Weights of a small image captioner.
Training: soap at rate 0.0022, 9900 steps, batches of 256.
Rows from block 2 of the image encoder of a small image captioner, named by matrix and row number. Rows with one number belong to one neuron. Each number is 500 + 40 x the weight over its row's rms, rounded and kept within 0 to 999. All counts start at 0. Numbers have three digits each.
After each neuron's rows are labels from the 100 images, of 14848, where the neuron reaches its highest value: "responds to" is what is common among them. Only what is clearly more common there than usual is listed. The data: photos with spoken descriptions (Open Images, Localized Narratives). In brackets: how many of the 100.
# fc1: MLP up (encoder.blocks.2.mlp.fc1.weight, 768x192), inputs 64-127
# fc2: MLP down (encoder.blocks.2.mlp.fc2.weight, 192x768, transposed), outputs 64-127

fc1.751:539500472500500500549500511500528500450486500500500500493482500500469550500500469500500500500446500503500503523500556476500536469500515553533500500478581377497551570500436480500513500523497500
fc2.751:500544512500500500500500487400501472540520448500570438500466468601401500500500596543489415500500512500559505500500500481519521492545419494467465469546505500500484500472500500500555500582500500
responds to: text has "wearing" (30)

fc1.660:500433500545427513406460568568482515518533585500463545513500500574562482500532500500500500500500500500453500500500500478500505475413441500435500500500500499484478422500553489535426500500500500
fc2.660:471500500500500500452488500500457500464571500494388500500540500503497500531597420553525507459500493500526544600489545500500500505500413500500478500500500551454500504500500500500520500580479459
responds to: text has "grass" (29)

fc1.763:519500461477448510511527479500580508500511476516424500459616500500499544507500470500434411500500513500500500500500500610557477452513500500482489452531565500500450566500500500500500500500500500
fc2.763:500437417546500500563500500500537500500500566461442504398563500453500500500521464537461550508589500500470500505500500511419500508542348500380503399500587413500565500500500500549485508574500500
responds to: text has "trees" (55); text has "grass" (28)

fc1.592:500500500500626443500490500504500450500500521560555465500500541500481489500418500477500500519528406500479500500500512500500483500500500539518392500500487564502500401500500492500446500571500500
fc2.592:404564496537500442557319430512500555500590550530521500500527509500500540398500567500500500549454500489474556533500524500410460536412500500479442529532500500591489500450500500428500544483500500
responds to: text has "wall" (42); text has "man" (37); text has "holding" (37); text has "wearing" (36)

fc1.680:419484505500595500500488503508500531435500533500500499498500500500504463617500512438504500533554500500505519500500500520500467500500594500478500500480500500534459500489484500465500500547500500
fc2.680:486500500485560500545500463500492479500507559426508500463500525476427500547494500500459480683500500500516500500500500500541429500500500584500494500519500500505500500441500543473500500502500500
responds to: text has "wall" (42)

fc1.693:503500500462500544558500519591435500496352575588447500411534500500500500500474415489432512506500449526500499475500464593500484463500500618500498500527500500500492475500479500500595472538390551
fc2.693:500500517500427377517752500473583446578548500474543500500445500348522528500500500501500514500474611500474500500500602500500500500500527500545500500492493495520565554500500532452536523450576471
responds to: text has "wall" (43); text has "man" (34); text has "woman" (30)

fc1.33:620500500542500525488482500500519500560506500541500500500500659454570500500463500500500424500490569521560495500497500486432407500477500500500506444509684500500500589500416500500500500521499550
fc2.33:569522505424506467535435554536474450500525500500500444500410500475453500500486410500500491559486500535493528532500490594500514467457475445487500493486513540576500500471500450547450580513500511
responds to: text has "trees" (59); text has "grass" (33)

fc1.116:500500500504500475506612500547473570494486549463500633426522518567500500510500485500500500500491500608500622500486550502521500521500494562500576500515500500441500500500475384419500500500565551
fc2.116:456549515500500500604507497500561465341496500500534502500505500491542500500504500502538401479500500462435614523522550500500534434511406494500531500529590500496500500494500500500514496514556500
responds to: text has "plants" (26)

fc1.57:500500488500434552500500604484500499541500500547500467426561439578484500542500500466530500500515500458460500500532469466500500534543500530500500500542500500500500500500500500500669500455500437
fc2.57:492500500500500464500518539496625500500535548500500481535485500503500500500519494500478502474473500438500500560500578500467500500500536500500500590475382500500500500568524462446490546500500511
responds to: text has "woman" (32)

fc1.118:529500500500539500500658613500500500473476576500500500500500500452500500500514500500561516500500475490500500500500500500500500500500500538500500500536517500398500481527464625500500500500424500
fc2.118:500500500434500409500500500500500500500573410500500521500451621500500541519528464500517500505536500500380500549526613500410500480554500633500500500500500457500529500500488500500570500448500500
responds to: text has "woman" (25)

fc1.44:500488409418500442469500500525527493500500500500500395546477500496500597500363500500510500535432500517411500479585450439577500485534538500500446476541510466500500457459500539539500562469526549
fc2.44:483469500504374530534510487500500500475506518500500413517434500445500500533517500500500485423500573500652490526500445511500500426458532500464500525500500500510425515466391500500456512500500519
responds to: text has "grass" (25)

fc1.98:500355500500500492484500500500500518500500500500495524500528344500500554500500500509493469500523511483492500500489500500512559500577544500541532544531462536500544506450482500515586500500500500
fc2.98:505583430500374500560500494547500500381500500500500465500434475500492407500500417500500500500500526500500635500500501522500463531500523541554500501500501500585500500500412500520500500608462589
responds to: text has "grass" (25)

fc1.404:500465510449482464459500534577597500478500500561500500508497572500415469493500545588500500520500496500529508500498498500444610500500500491500500676514500496500536500500500500500595500466500373
fc2.404:540540500477500500492543500500410500500500541459471594500422500500500467500529500500537541531500531500500486414522500500500500500500500574500500500500500500512500536444489500500500531500509500
responds to: text has "building" (25)

fc1.332:500433500457462500542500500500500500500500565532519500500500488604612500429500464500500500500500418552500547593476514630500500500413500500500584437525500536500500500500500514547545500375415460
fc2.332:510547500500458463449659490500522500511500488500487500504461547441500500500500500600433509433500500500500517365611500500500515500507531500500477500500526481480504536525491443500488496499554502
responds to: text has "woman" (31); text has "man" (29)

fc1.538:563500500411465500500500574500500553500392500450527422324529500503513484493534500573570449500517500477500485500500500500479500500500524500525500549500505429500500500499479546561476500500499500
fc2.538:525587462504482426500500500479576432558443484419464500396389500500500544500500450447500500500500530453500541500500571570500444500574423500500500557416443500537500500500507500473495500525589491
responds to: text has "table" (31)

fc1.600:588475495491500500581511545452517500560500500500500500500548500494487723497500500487500455498500500500522500559500500457500405500500476548500466500500332500500500558464500500500445522500500500
fc2.600:500500500500500500525500500507433495500500465505500500460519525500387500500500438500500542500500473560523418500683500614528500490410485533452500501524500471500493389501500618500555500437500513
responds to: text has "trees" (79); text has "sky" (62); text has "grass" (28); text has "plants" (25)

fc1.419:485500500532500500449460500530500528500399616494500545500490500588580439421500455530547500500500500471500500500527500500500500442500380520398500500526500500497512500500500559354621482500500572
fc2.419:530503534500447500500500500500500500522500559500500487500344500500496398442500502548476500500451520500500561481500468500500500500524516522500471410499538500520484500500481398500464500500500500
responds to: text has "wall" (46)

fc1.237:634500500500492482500443500534484458451500499500534507500471497529500477500500500500490470505500500500500304559456478500526416500609500421466500470500562500500507500470500594580472487567454422
fc2.237:500500500500500500523528500524500467384439500500500500505513447500455500495500500490562525483500515500500500500500558487500364500516478557451595500500500500509512500541494500507563527584500596
responds to: text has "plants" (30)

fc1.138:500500500500506500500466510500323500500500545474500500513540515500500500503485500523452398500500500541441461456494502433439520500556500490500541518500532469437515594481500569500537500500500500
fc2.138:492396500492500488500455500500522434559500448461500500500500467500563500459500503478500500500500500500620480500472500500549481500500527500500500558500500419497500500529500500500604542486561511
responds to: text has "dark" (25)

fc1.35:515515454461500444500500601493500431500500491560500500457500500533500500574500500500500500500510453528500500500500563500500511500500500500571432500500500568500467500500431498500502541528500500
fc2.35:600456500551505532500500438500479500500499532480490525548500509500500521544573500528485500469500447468500500500546488545532500448500527547474500500354569500470490429475500500500508500500438515
responds to: text has "sky" (50); text has "grass" (25)

fc1.106:621500500541487500584549506570408479518500536491500500500500500511500500500500500500493500500483500500500500500626500500500500500398496543500537350567387440584545358500500500500519533500500508
fc2.106:587428426528500473500500500499500420500428467437557497416500453500500500428538500500500500438461500500478500547549377530500500500422500508497500496500318510488500500500500500484500511500561500
responds to: text has "grass" (25)

fc1.52:500500521500505500500465447500500460479500500485500500500493347508454500500457500441474486500500504500474500500671482557500500500453500500500548500534561481500500500468500486500500498500524500
fc2.52:500467500500500479500500619500500500468500500542500500500541550500500540509500502393500477501500483485500476495511549500487620500454500500474504500564500500500500577442500500500547372444540500
responds to: text has "grass" (28)

fc1.14:500500500437500469581595500500500557429426543500500500468500500524500548500500458499500500505500528505537490527500500500474500485500500500500562445523451383500450505500500559500575500528503500
fc2.14:491500464433500439500500500500500500500500503500547500500413499500454486500500500664558470554438516500437606500488500512508500431500489520500500446559500500518476460476533479513529500500576341
responds to: text has "sitting" (36); text has "holding" (36); text has "woman" (26); text has "them" (25)

fc1.642:500500500500432500500492461532485470547548593500507500500570573480460433500500500500500500500500511633500500500500500500470501502646500662510529585542467520483528500500500674544567500500500585
fc2.642:498500580498500500500500477500500586535500434500500500500500500500500526500482409500455500500500430500500665500500500500543374481500540453500500591500419594502463500500500500500500642500506500
responds to: text has "woman" (25)

fc1.5:464500500500521500484500544500499500500561500500500503500527528375500500464441500543500500500500465500502537500500500505500500500500516500439500500529567500527500500500536500363493458500454419
fc2.5:520500448500478500500547494450547500500579517590472500500500451500400500500500500485489500500500500500500551500498612529522500494430352487500500462480500630500482500500476500500500500572464500
responds to: text has "people" (44)

fc1.7:541500435509500499500538529522500493353500452500599500500500500571460500620500461500493495299500513500500526473445520476420536512500500500497552500500473480560567500409500496507531486446520383
fc2.7:518500477424500563500502500584500500500475500435500480573500500435556500619511532500621500510500500500500450500607404500455432500609509425500500500508500355500500367616504500514532500524500500
responds to: text has "table" (30)

fc1.262:401529500561500564434537500536513449423500500520500574483500372500500559500519506425517559509500500500483500449500456500512500500509496526500500576500481546450500500496500500500500500500500469
fc2.262:462516500491456450500533509500512500356500500500502500500557427547401498461438500500500500427499550500500380500500622500500500491500440500474543500500559519500500500500558500500500500500403500
responds to: text has "grass" (26)

fc1.113:409548500500500480471496500533500500500500500500500508486500500500492500500472500496500511453500555500500500555500527447500500500500500500500500500484504500500457500440442495471467500500500521
fc2.113:500490500500500500605465404492534499500500536580509471490490500463500500500429500562503500475574500500469500500500538413528612474500619479493500523500435500500500500500500500500500500500500500
responds to: text has "wall" (45); text has "table" (31)

fc1.443:436500517584500500560500483480500550500500610500500480500500524500500510503500466500500567478500500456500619552460500500561422500412500507500500500500500496500524527500451500518500518500500500
fc2.443:503478514534438500500500499525500511533500500500500518615500533518460541440500500582500500500500500500500426500500416500500500500500500448526500405536500500503500500500467543555500582683500500
responds to: text has "people" (44)

fc1.83:530465500509500500500377500491500452500500500500492560500468500500500483500466500500500529500492500420452484500500500500500500500429469427500384500500404467500500500500500500500560442500500500
fc2.83:500500534495548500500500552523500560554500440521628500455568489500439531500521500500500500483500387577500500500536500500500557426500518500509407500547574500484477451500500542446460500527520542
responds to: text has "two" (27)

fc1.395:500500500504531567407474522467500500538500500498500512574534500500558536489430500482493464500588383589500502467427513493500589585461500495478595500490500502500500500451521625500500514545500500
fc2.395:500547500500407524553500500500500482500458521501498478500500514399502500505451395487500500422500500513500425566446534401500500458500500553484500371452500500484541532490500518500546500477538480
responds to: text has "table" (31)

fc1.333:561500500552543500487500500516500500468524500500500500500660500570470536444548500500500457461434503462501500483500475546474500500512487500362500531452503500500417500500500464499468500530500443
fc2.333:500500450527540500500505500534569453500431500584481500470500500465500447471500500598470500385450536500544500606500500500500569375439496500542500524620500461500505425500484500472607500500496484
responds to: text has "grass" (29)

fc1.36:534437459517516604576579500544481500469500500567510565506479513500500500500429500500500438556461498500500477500431500529500519552449500476498572500432549500465609535500500507500500500493484598
fc2.36:500525500510500500500500500500500572500430489471465416496548500500500332539500500510500500500462500553529500500540500500510499500500500500500500500500500500423609492458539549500519500500470500
responds to: text has "wall" (49)

fc1.629:500500500531444500514509500500465504500500576500439500535558500500512500529497486508534500500500500396547507502564500608514418500549500500500410500500470533542372550500449500500528500500500500
fc2.629:513516491505500500513500500549500443500485435420500539542500479500500500525484471500500531551500529555542500452611500500500500500604500500456500500490500424574500500500545500500500500419521500
responds to: text has "sky" (55); text has "trees" (55)