config = dict(
    tokenizer='word',
    encoder_inner_norm=False,
    max_precond_dim=1024,
)
Rows from block 5 of the image encoder of a small image captioner, named by matrix and row number. Rows with one number within an expert belong to one neuron, the router's apart. Each number is 500 + 25 x the weight over its row's rms, rounded and kept within 0 to 999. All counts start at 0. Numbers have three digits each.
After each expert's rows are labels from the 100 images, of 14848, where the router gives the expert most weight on average: "colour at peak" is the nearest of a few named colours to the mean colour under the peak. Only what is clearly more common there than usual is listed. The data: photos with spoken descriptions (Open Images, Localized Narratives). In brackets: how many of the 100.
# router: router (encoder.blocks.5.mlp.router.weight, 32x192, trained with AdamW), inputs 0-191
# up: expert up (encoder.blocks.5.mlp.up, 32x384x192), inputs 0-191
# down: expert down (encoder.blocks.5.mlp.down, 32x192x384, transposed), outputs 0-191

# expert 21
router.21:514495480466506510464508505498453488487520518507490493530503509502512557516492534529491469499509484517494500493505451496505513516471498467503481502514509467546495475488515486539460541473487533490518557495460535497523504498516485504506533511501522482498516491508483490504447549519498529491516532470476535558500534468530519502522471440499517533527473507521479480482503492550509486488488532481494525458483513490473531536498549488478476534484525450506457503468484509498455498527551524541480494505498457497494495477501516520506500478516487565535484461513438502539477493509527547524
up.0:500544458516500500523455500500500500507500500500489500500500518522500500500439503537500497500417471457500437476495500454500520453500500519500500469476491500500500514462500473518428500500491486500500500522500473500500469500500516471469528500512500500497514500500464500495460500482440494548488500491500541523500511551500500500499500500510473494500500446520567524500511508462509443500500500500524500500500500500490505532500500519439564500500537500467444470499500507500500465524434524500500507531500474500482480517433500500500531514500483500500537500465500470428501482476490500443
down.0:500500500514459500501519491500480484500500500512475500485500500500500542535500500515500500490575470491500476495500500500458500447500500500500483500500500460500565464500500481500500511500533500475500500498554500510531500500500500540469500505500472481500579500541527464470500500500500500500500505500503496500584500516500523516514500518557540500504474482539489500439500500440500500500500532500417484500514500500553500488496500500500500516500448500497531536500477508495534527500500454500500472519500517513554549468500578500531583500500500500477546485486493490500500496500500500554
colour at peak: grey (70)

# expert 19
router.19:492498478492474506500483506504519517570492504484477477485462491514545518471495492506458511481506506500501517546490542510485493480541512469490488524541504528491497469511497507513523457531519514486472513497482472529527521523493482502490488488535560479499514479524452512493498509467513515508461474527532498528485510448498515479489518572477523453494548506516511480509488495472512480509520453515519521501526523529502499480496460523517487467520482505514526495468536525462480481472435541478486529456474546503503473527485439509472464479520517500475509571473503495509488540529476502535
up.0:452500455500500527500539500448484500466500436500497421500500449500500500533466520486514461500512478500500477556506500538500500495500523438500500512500504506540480500515498500546537500474519524500500500482456440466500500433500487524500485569500453500497523500500500500500439500500500500542528500500500524500500490500500523500505500494513500498530473504500577500500500500506500500500543509519500500495494501541505500479560445466500480543434493500500501500500456504490499536513500500518473494500500500500496531500500424507500500511423500500484503500500500469493500471500500500481
down.0:499481562500528509500500500500480500547498557474500507500471507500519500475519500450500487500500427500504500500515414500500500498465494500500500518500500502545500500500500537500482481469500492500417542500471500418500550544502481500460500500534517500485500513500508500458500500493533500540563524456527500500500529525488528480495500500500500500508500473479518500500552511500500500501492509500549478500500531511573500524528500500577439500500536563500577500500495500486537500515500500500515502486500500500500500500499500500550528500500532500500470500500515521480500502500496500501
colour at peak: black (58)

# expert 30
router.30:526509474508545533473480456540500501479476485536530488532476572514481518511461561486496520510481480507492504483482479485514436468480523474491520529538503492546511456486492512511517497473481499476522520518475475458507519502528460509533511505514494524496524487485498492486439524538526539500516479475489460485515552494494484536497486486532497514458480495465497512520511457519496515504469504497504490472506481488483507522519530513482493489478508500502446506495512477474440555495513570533536521510501496489513486482493516481512535520492529556471466477506459504493470476464478495528
up.0:500510500500461520481500504501500500500475500500500466500487500500500500500500526500500528500500500509500500500500500500486455461489500540581485500500500539445500492449534550500500500500500466500500500571430500516541519500500500500514500500500500500534512555452500500515500500512500543500500500573500581500513500500512500501479427526500471500500483500491556513500500480500500492561500517450500500500485500500500487510500500497500500516500535500500500453500500441500500452535500500500500500500500497528500500500547529507509440500556500506513489510500500567491500487500500488604
down.0:504500500504508500500451500509550500592500500488461520539500472500500563500500501495500408500494549473500500500500476500513526457436500500547500500500500500496500500465541500528500500477524500448500500495500473500500509500488500447500500500515515500500445500436491442521500500447500500500500500524494500500533500500500500504500499500525500555500467500448481514547533444500492490447500528559500500500500500516518462500534500541497466500500500505481500500500500483515500500500512484469500480500500500481500434500530447500500500519500500548500500520505422461502500500487500491500
colour at peak: grey (62)

# expert 25
router.25:501509468490483479531559485516522515460509465506512525476501495478485513532492491533466527484506502488542478521505484464476466472498470515499497521534478526558467530464499502526519501491523473468469496551489488538441489545534556527467506529516470515527489478428527533517515493524519470474548469489522491471480494503492522526478469539548495473470473505467476523485493478475483497526513482521500478508505506493512497517525505468531494488432487500531503531548474473466522499494512503520513509473526480518484538486476515492515510526478498473472556481505493498505539487513493475470
up.0:510436500500500500522515476499528500500508446500490489485500500500434456500500500555500500500500498500466500500500500499498500500500500500515526500504500500500556500511512500503568494520500500512500477500497482500576500506500500464500510556500463549500500475500526506500472500450500500532495471500507485527500511500500463468500500500484500565499500500500500500581500500499500500500500500500482500484536571500490473500500528540500500500490500500500469414500528507539559500500498500488500500500580500500500504500500500459500560500500461500512500500500587432500500500530503546531
down.0:464500495552583500464500524489477500500504478549500500500431500500487500500552451500500500500479497500488500500500597526493567500486500540500498500500490471482505500519500542496500539500474512533500497500500542500500500502500480500505500512521484500500558500460500447500500500500469500532500520500500549500500464457500486523500500457468473539500491442496500450500515479500462455500528500508500500500502488500563528500556500500474511533500497524500500520500500500417500504500500466458507500500500500500500552500500500542500500500500500472500500500500484500495500516512456574492
colour at peak: orange (28)

# expert 13
router.13:456454507480479483498506518486487492478502482526514528460510548490478501499525494517495501505485494474495489512521485476456488503544515517506482487477489493518536506472570513501451559474540468469496547500502458506490478454501542524478537507455465495520537490540492538525552472492475495513522538450497521483466502487518531520529495518530522481511471515536494493500488523483519500488492506489505482488473528539505546470479502498513501555556536484485471484509517526498536474493532440466501499489536517477557551489480520470522511484469476473476496478495501479498492497523495502511
up.0:500500500500500578464500500500492493500500500500501506500495520500529454468500514500449500500453500469500500550500500500447458500551500500500500509500504559455500500556500500506500500470532500500488500471500500519553534517500500500461484437500500500506500500498530500545500517467500500555500457500512500517500501500500558415500530500437500517540500500517500456500500463500498538500500524500500531546500500495500446500500500500500516500464500530453500500439500500500500500500440505528536500500500530568523546500500500500462536500500457500502542500500520500500477530500481470500
down.0:502500500547500499539493440472500529572500500492500464545484500500545500457500573529549500500500500500500524523486503496545500488525503500500500500500527545553495478500500500541487532509501500512598521500477500500500460500500500432572500441502514500524500550515500500500453543500520500500500500530520500447500533500498500504500493460500500568500500500491500500524539532500560475521500497500500500500490500500446490468500500488485494500500510500514494500500500459511500491500500431500498500524457499500532500500521500500500500500500496468500500516508500500547454541500473500504
colour at peak: pink (28); white (26)

# expert 11
router.11:518473473467526523493492538449517509574512542493472503496484501480493537494510451510474507470495517490497530512489540487534529478525520482488524533443505473502481484482519484518491492515493517525516513527485499477535490537483473529534455503514509510526493503513500485506543485527488502502465476510468515510520517528465513529473538536488524493519546525488488534486487479537434496499520493518497538492523459516502456534464421472491514510490477519501496537453513485515502482548477521505492540483516533466511522529462474540538501489473467506500469524467511494488475493501488463526
up.0:494500501539500500500500500500500524500500500500545500500524467500479494520500501500500500436500488500562432500467500500544500460500460480574500406500546519466500500454500530500500500436500500542505500500500500500438518494500459472497532500483500500500498503500528439538500500545533500593518500500495500500471464500506500491500514500500500500500500536517500500419500500500500500500500548510500500500459512542500500500500500500500500558500495500500432581490500525483500500500495500495514514474510518533500497500530506500500500500502500500500500500500479500500454500500453487518
down.0:500500500520500471523500484500500500500498500500504513462500544500557541529500500500497479500500500548500500500501510500500561500545542552500428500500513500574456483500439500500500500513502506500536599500490500500500500510490476469536500591448500500500475523497492500442481500500518500518503500500500500475500500497508447500545500509460500500500454500500496500500500525502500500500500500500552455500500500461500500500582500561500500456500500528500500501500500487537500500500497500500450500534547500500500506500515492500500500500533500487419500495478500500500480488473500486528
colour at peak: pink (30)

# expert 9
router.9:498539555488483503509482467469509499478480529499487515490490504538443482512491539463492503541476469466467545494526474498533459539442499523521467532516465521515482500485498480525520536513515510477485502453473476543506504547545478488524511503505503506471501484514509533504489539485434507477542526529494488481507505563509509541490532470494513476519479529490487474482487486521501521521497536564538499519479504491528518514549491498512491506487486529520516482525458481512502507518482534535469509467498476485506496490540560489526528535521522516499536460503471526486480475519481498494
up.0:500478500500555532500444568500500561500500531500563464486500493500500500454509500500500524500410500588481500500500500508487500518500486500500487511520464500500500500500439523487500500500500500431519447500441500500500500496500500390515537538520536500500511500500490500479515450510482500498500500501526500483554481500500500512500500509500496487500500500540495490500500541500550507521500500500500500511500500467522500500493500452500500456456544539505500513522519500496500541503457435500500492493500500498500500480500500492500500500500496500500500523500500500516500500568456513510
down.0:500500500500500569500500500491494500500500513500513457500517469500525500491540550566451500565481500505500500419561515528500500500500560500522500500481500481466501500500470449500565500500504500441457500506443500481500500516500476514482518475548492479500521531542500500500560500457500500493497500440504555500479500476489511481500465488500500560500500487486500532500500533460500500500500565509497500461500500500527554500500500484500500517523500500500555501500500524527462500525500500500457465500483500497543500500500462500500500471522500500500473500500500500511500501500558500462
colour at peak: grey (61)

# expert 29
router.29:477459527494465529501502495495510510516509558518477520496525498537506481487495436523455470551495476487504547524477544482523466488525473517515473522497469515472494537494513476524538518512513527508518520457534512490544511488511503505490480508511493498503453532450499471475533502521500554481502500559493498490517487511493567526505464501491523535522488521474514515513510520487472535472473489498484463423514477504506521538541503524486479550485515498486503485498485500487506496479470514479501462496515523498494451489492496539446473463479470496497473499528478479518516541480509447487
up.0:481499500499530500485500463514500500500500523500533500481500465500500500470507465500538481585500582500452500500500500500484553500500586493500500500500500482500500500500500516495500492500500500499500500500500500500500500500500511484473500500487537469456500500500500563500500483536500500500482424524426500500487500476500500500495500493537500500507500532500502437500473499427514500500489616500504513500500450500500500500500505500500500500500507485508483448447500500500502459417517500546490500500500500500500500546500500500500475557500475459500510500476497500471500480508500543506
down.0:465500500500472500552501500468500539480500500539505504500476500500500500500500500491500446453500480500491500500512500543517500540542472474500500562500500500500532493507500500526510502425500500528493500500490500500500500500500523475484500434500513475512500509513500500500452500500479500550500535474485500463388485510500512500519500500500500542500526462500468500454500500500500525500530606473500500529500496520500481500500500538561463500525530482500509473500500500519500500480475539480502443538500496500537531500500500500521463500447484500500467512500500500450500564500523500462
colour at peak: black (49)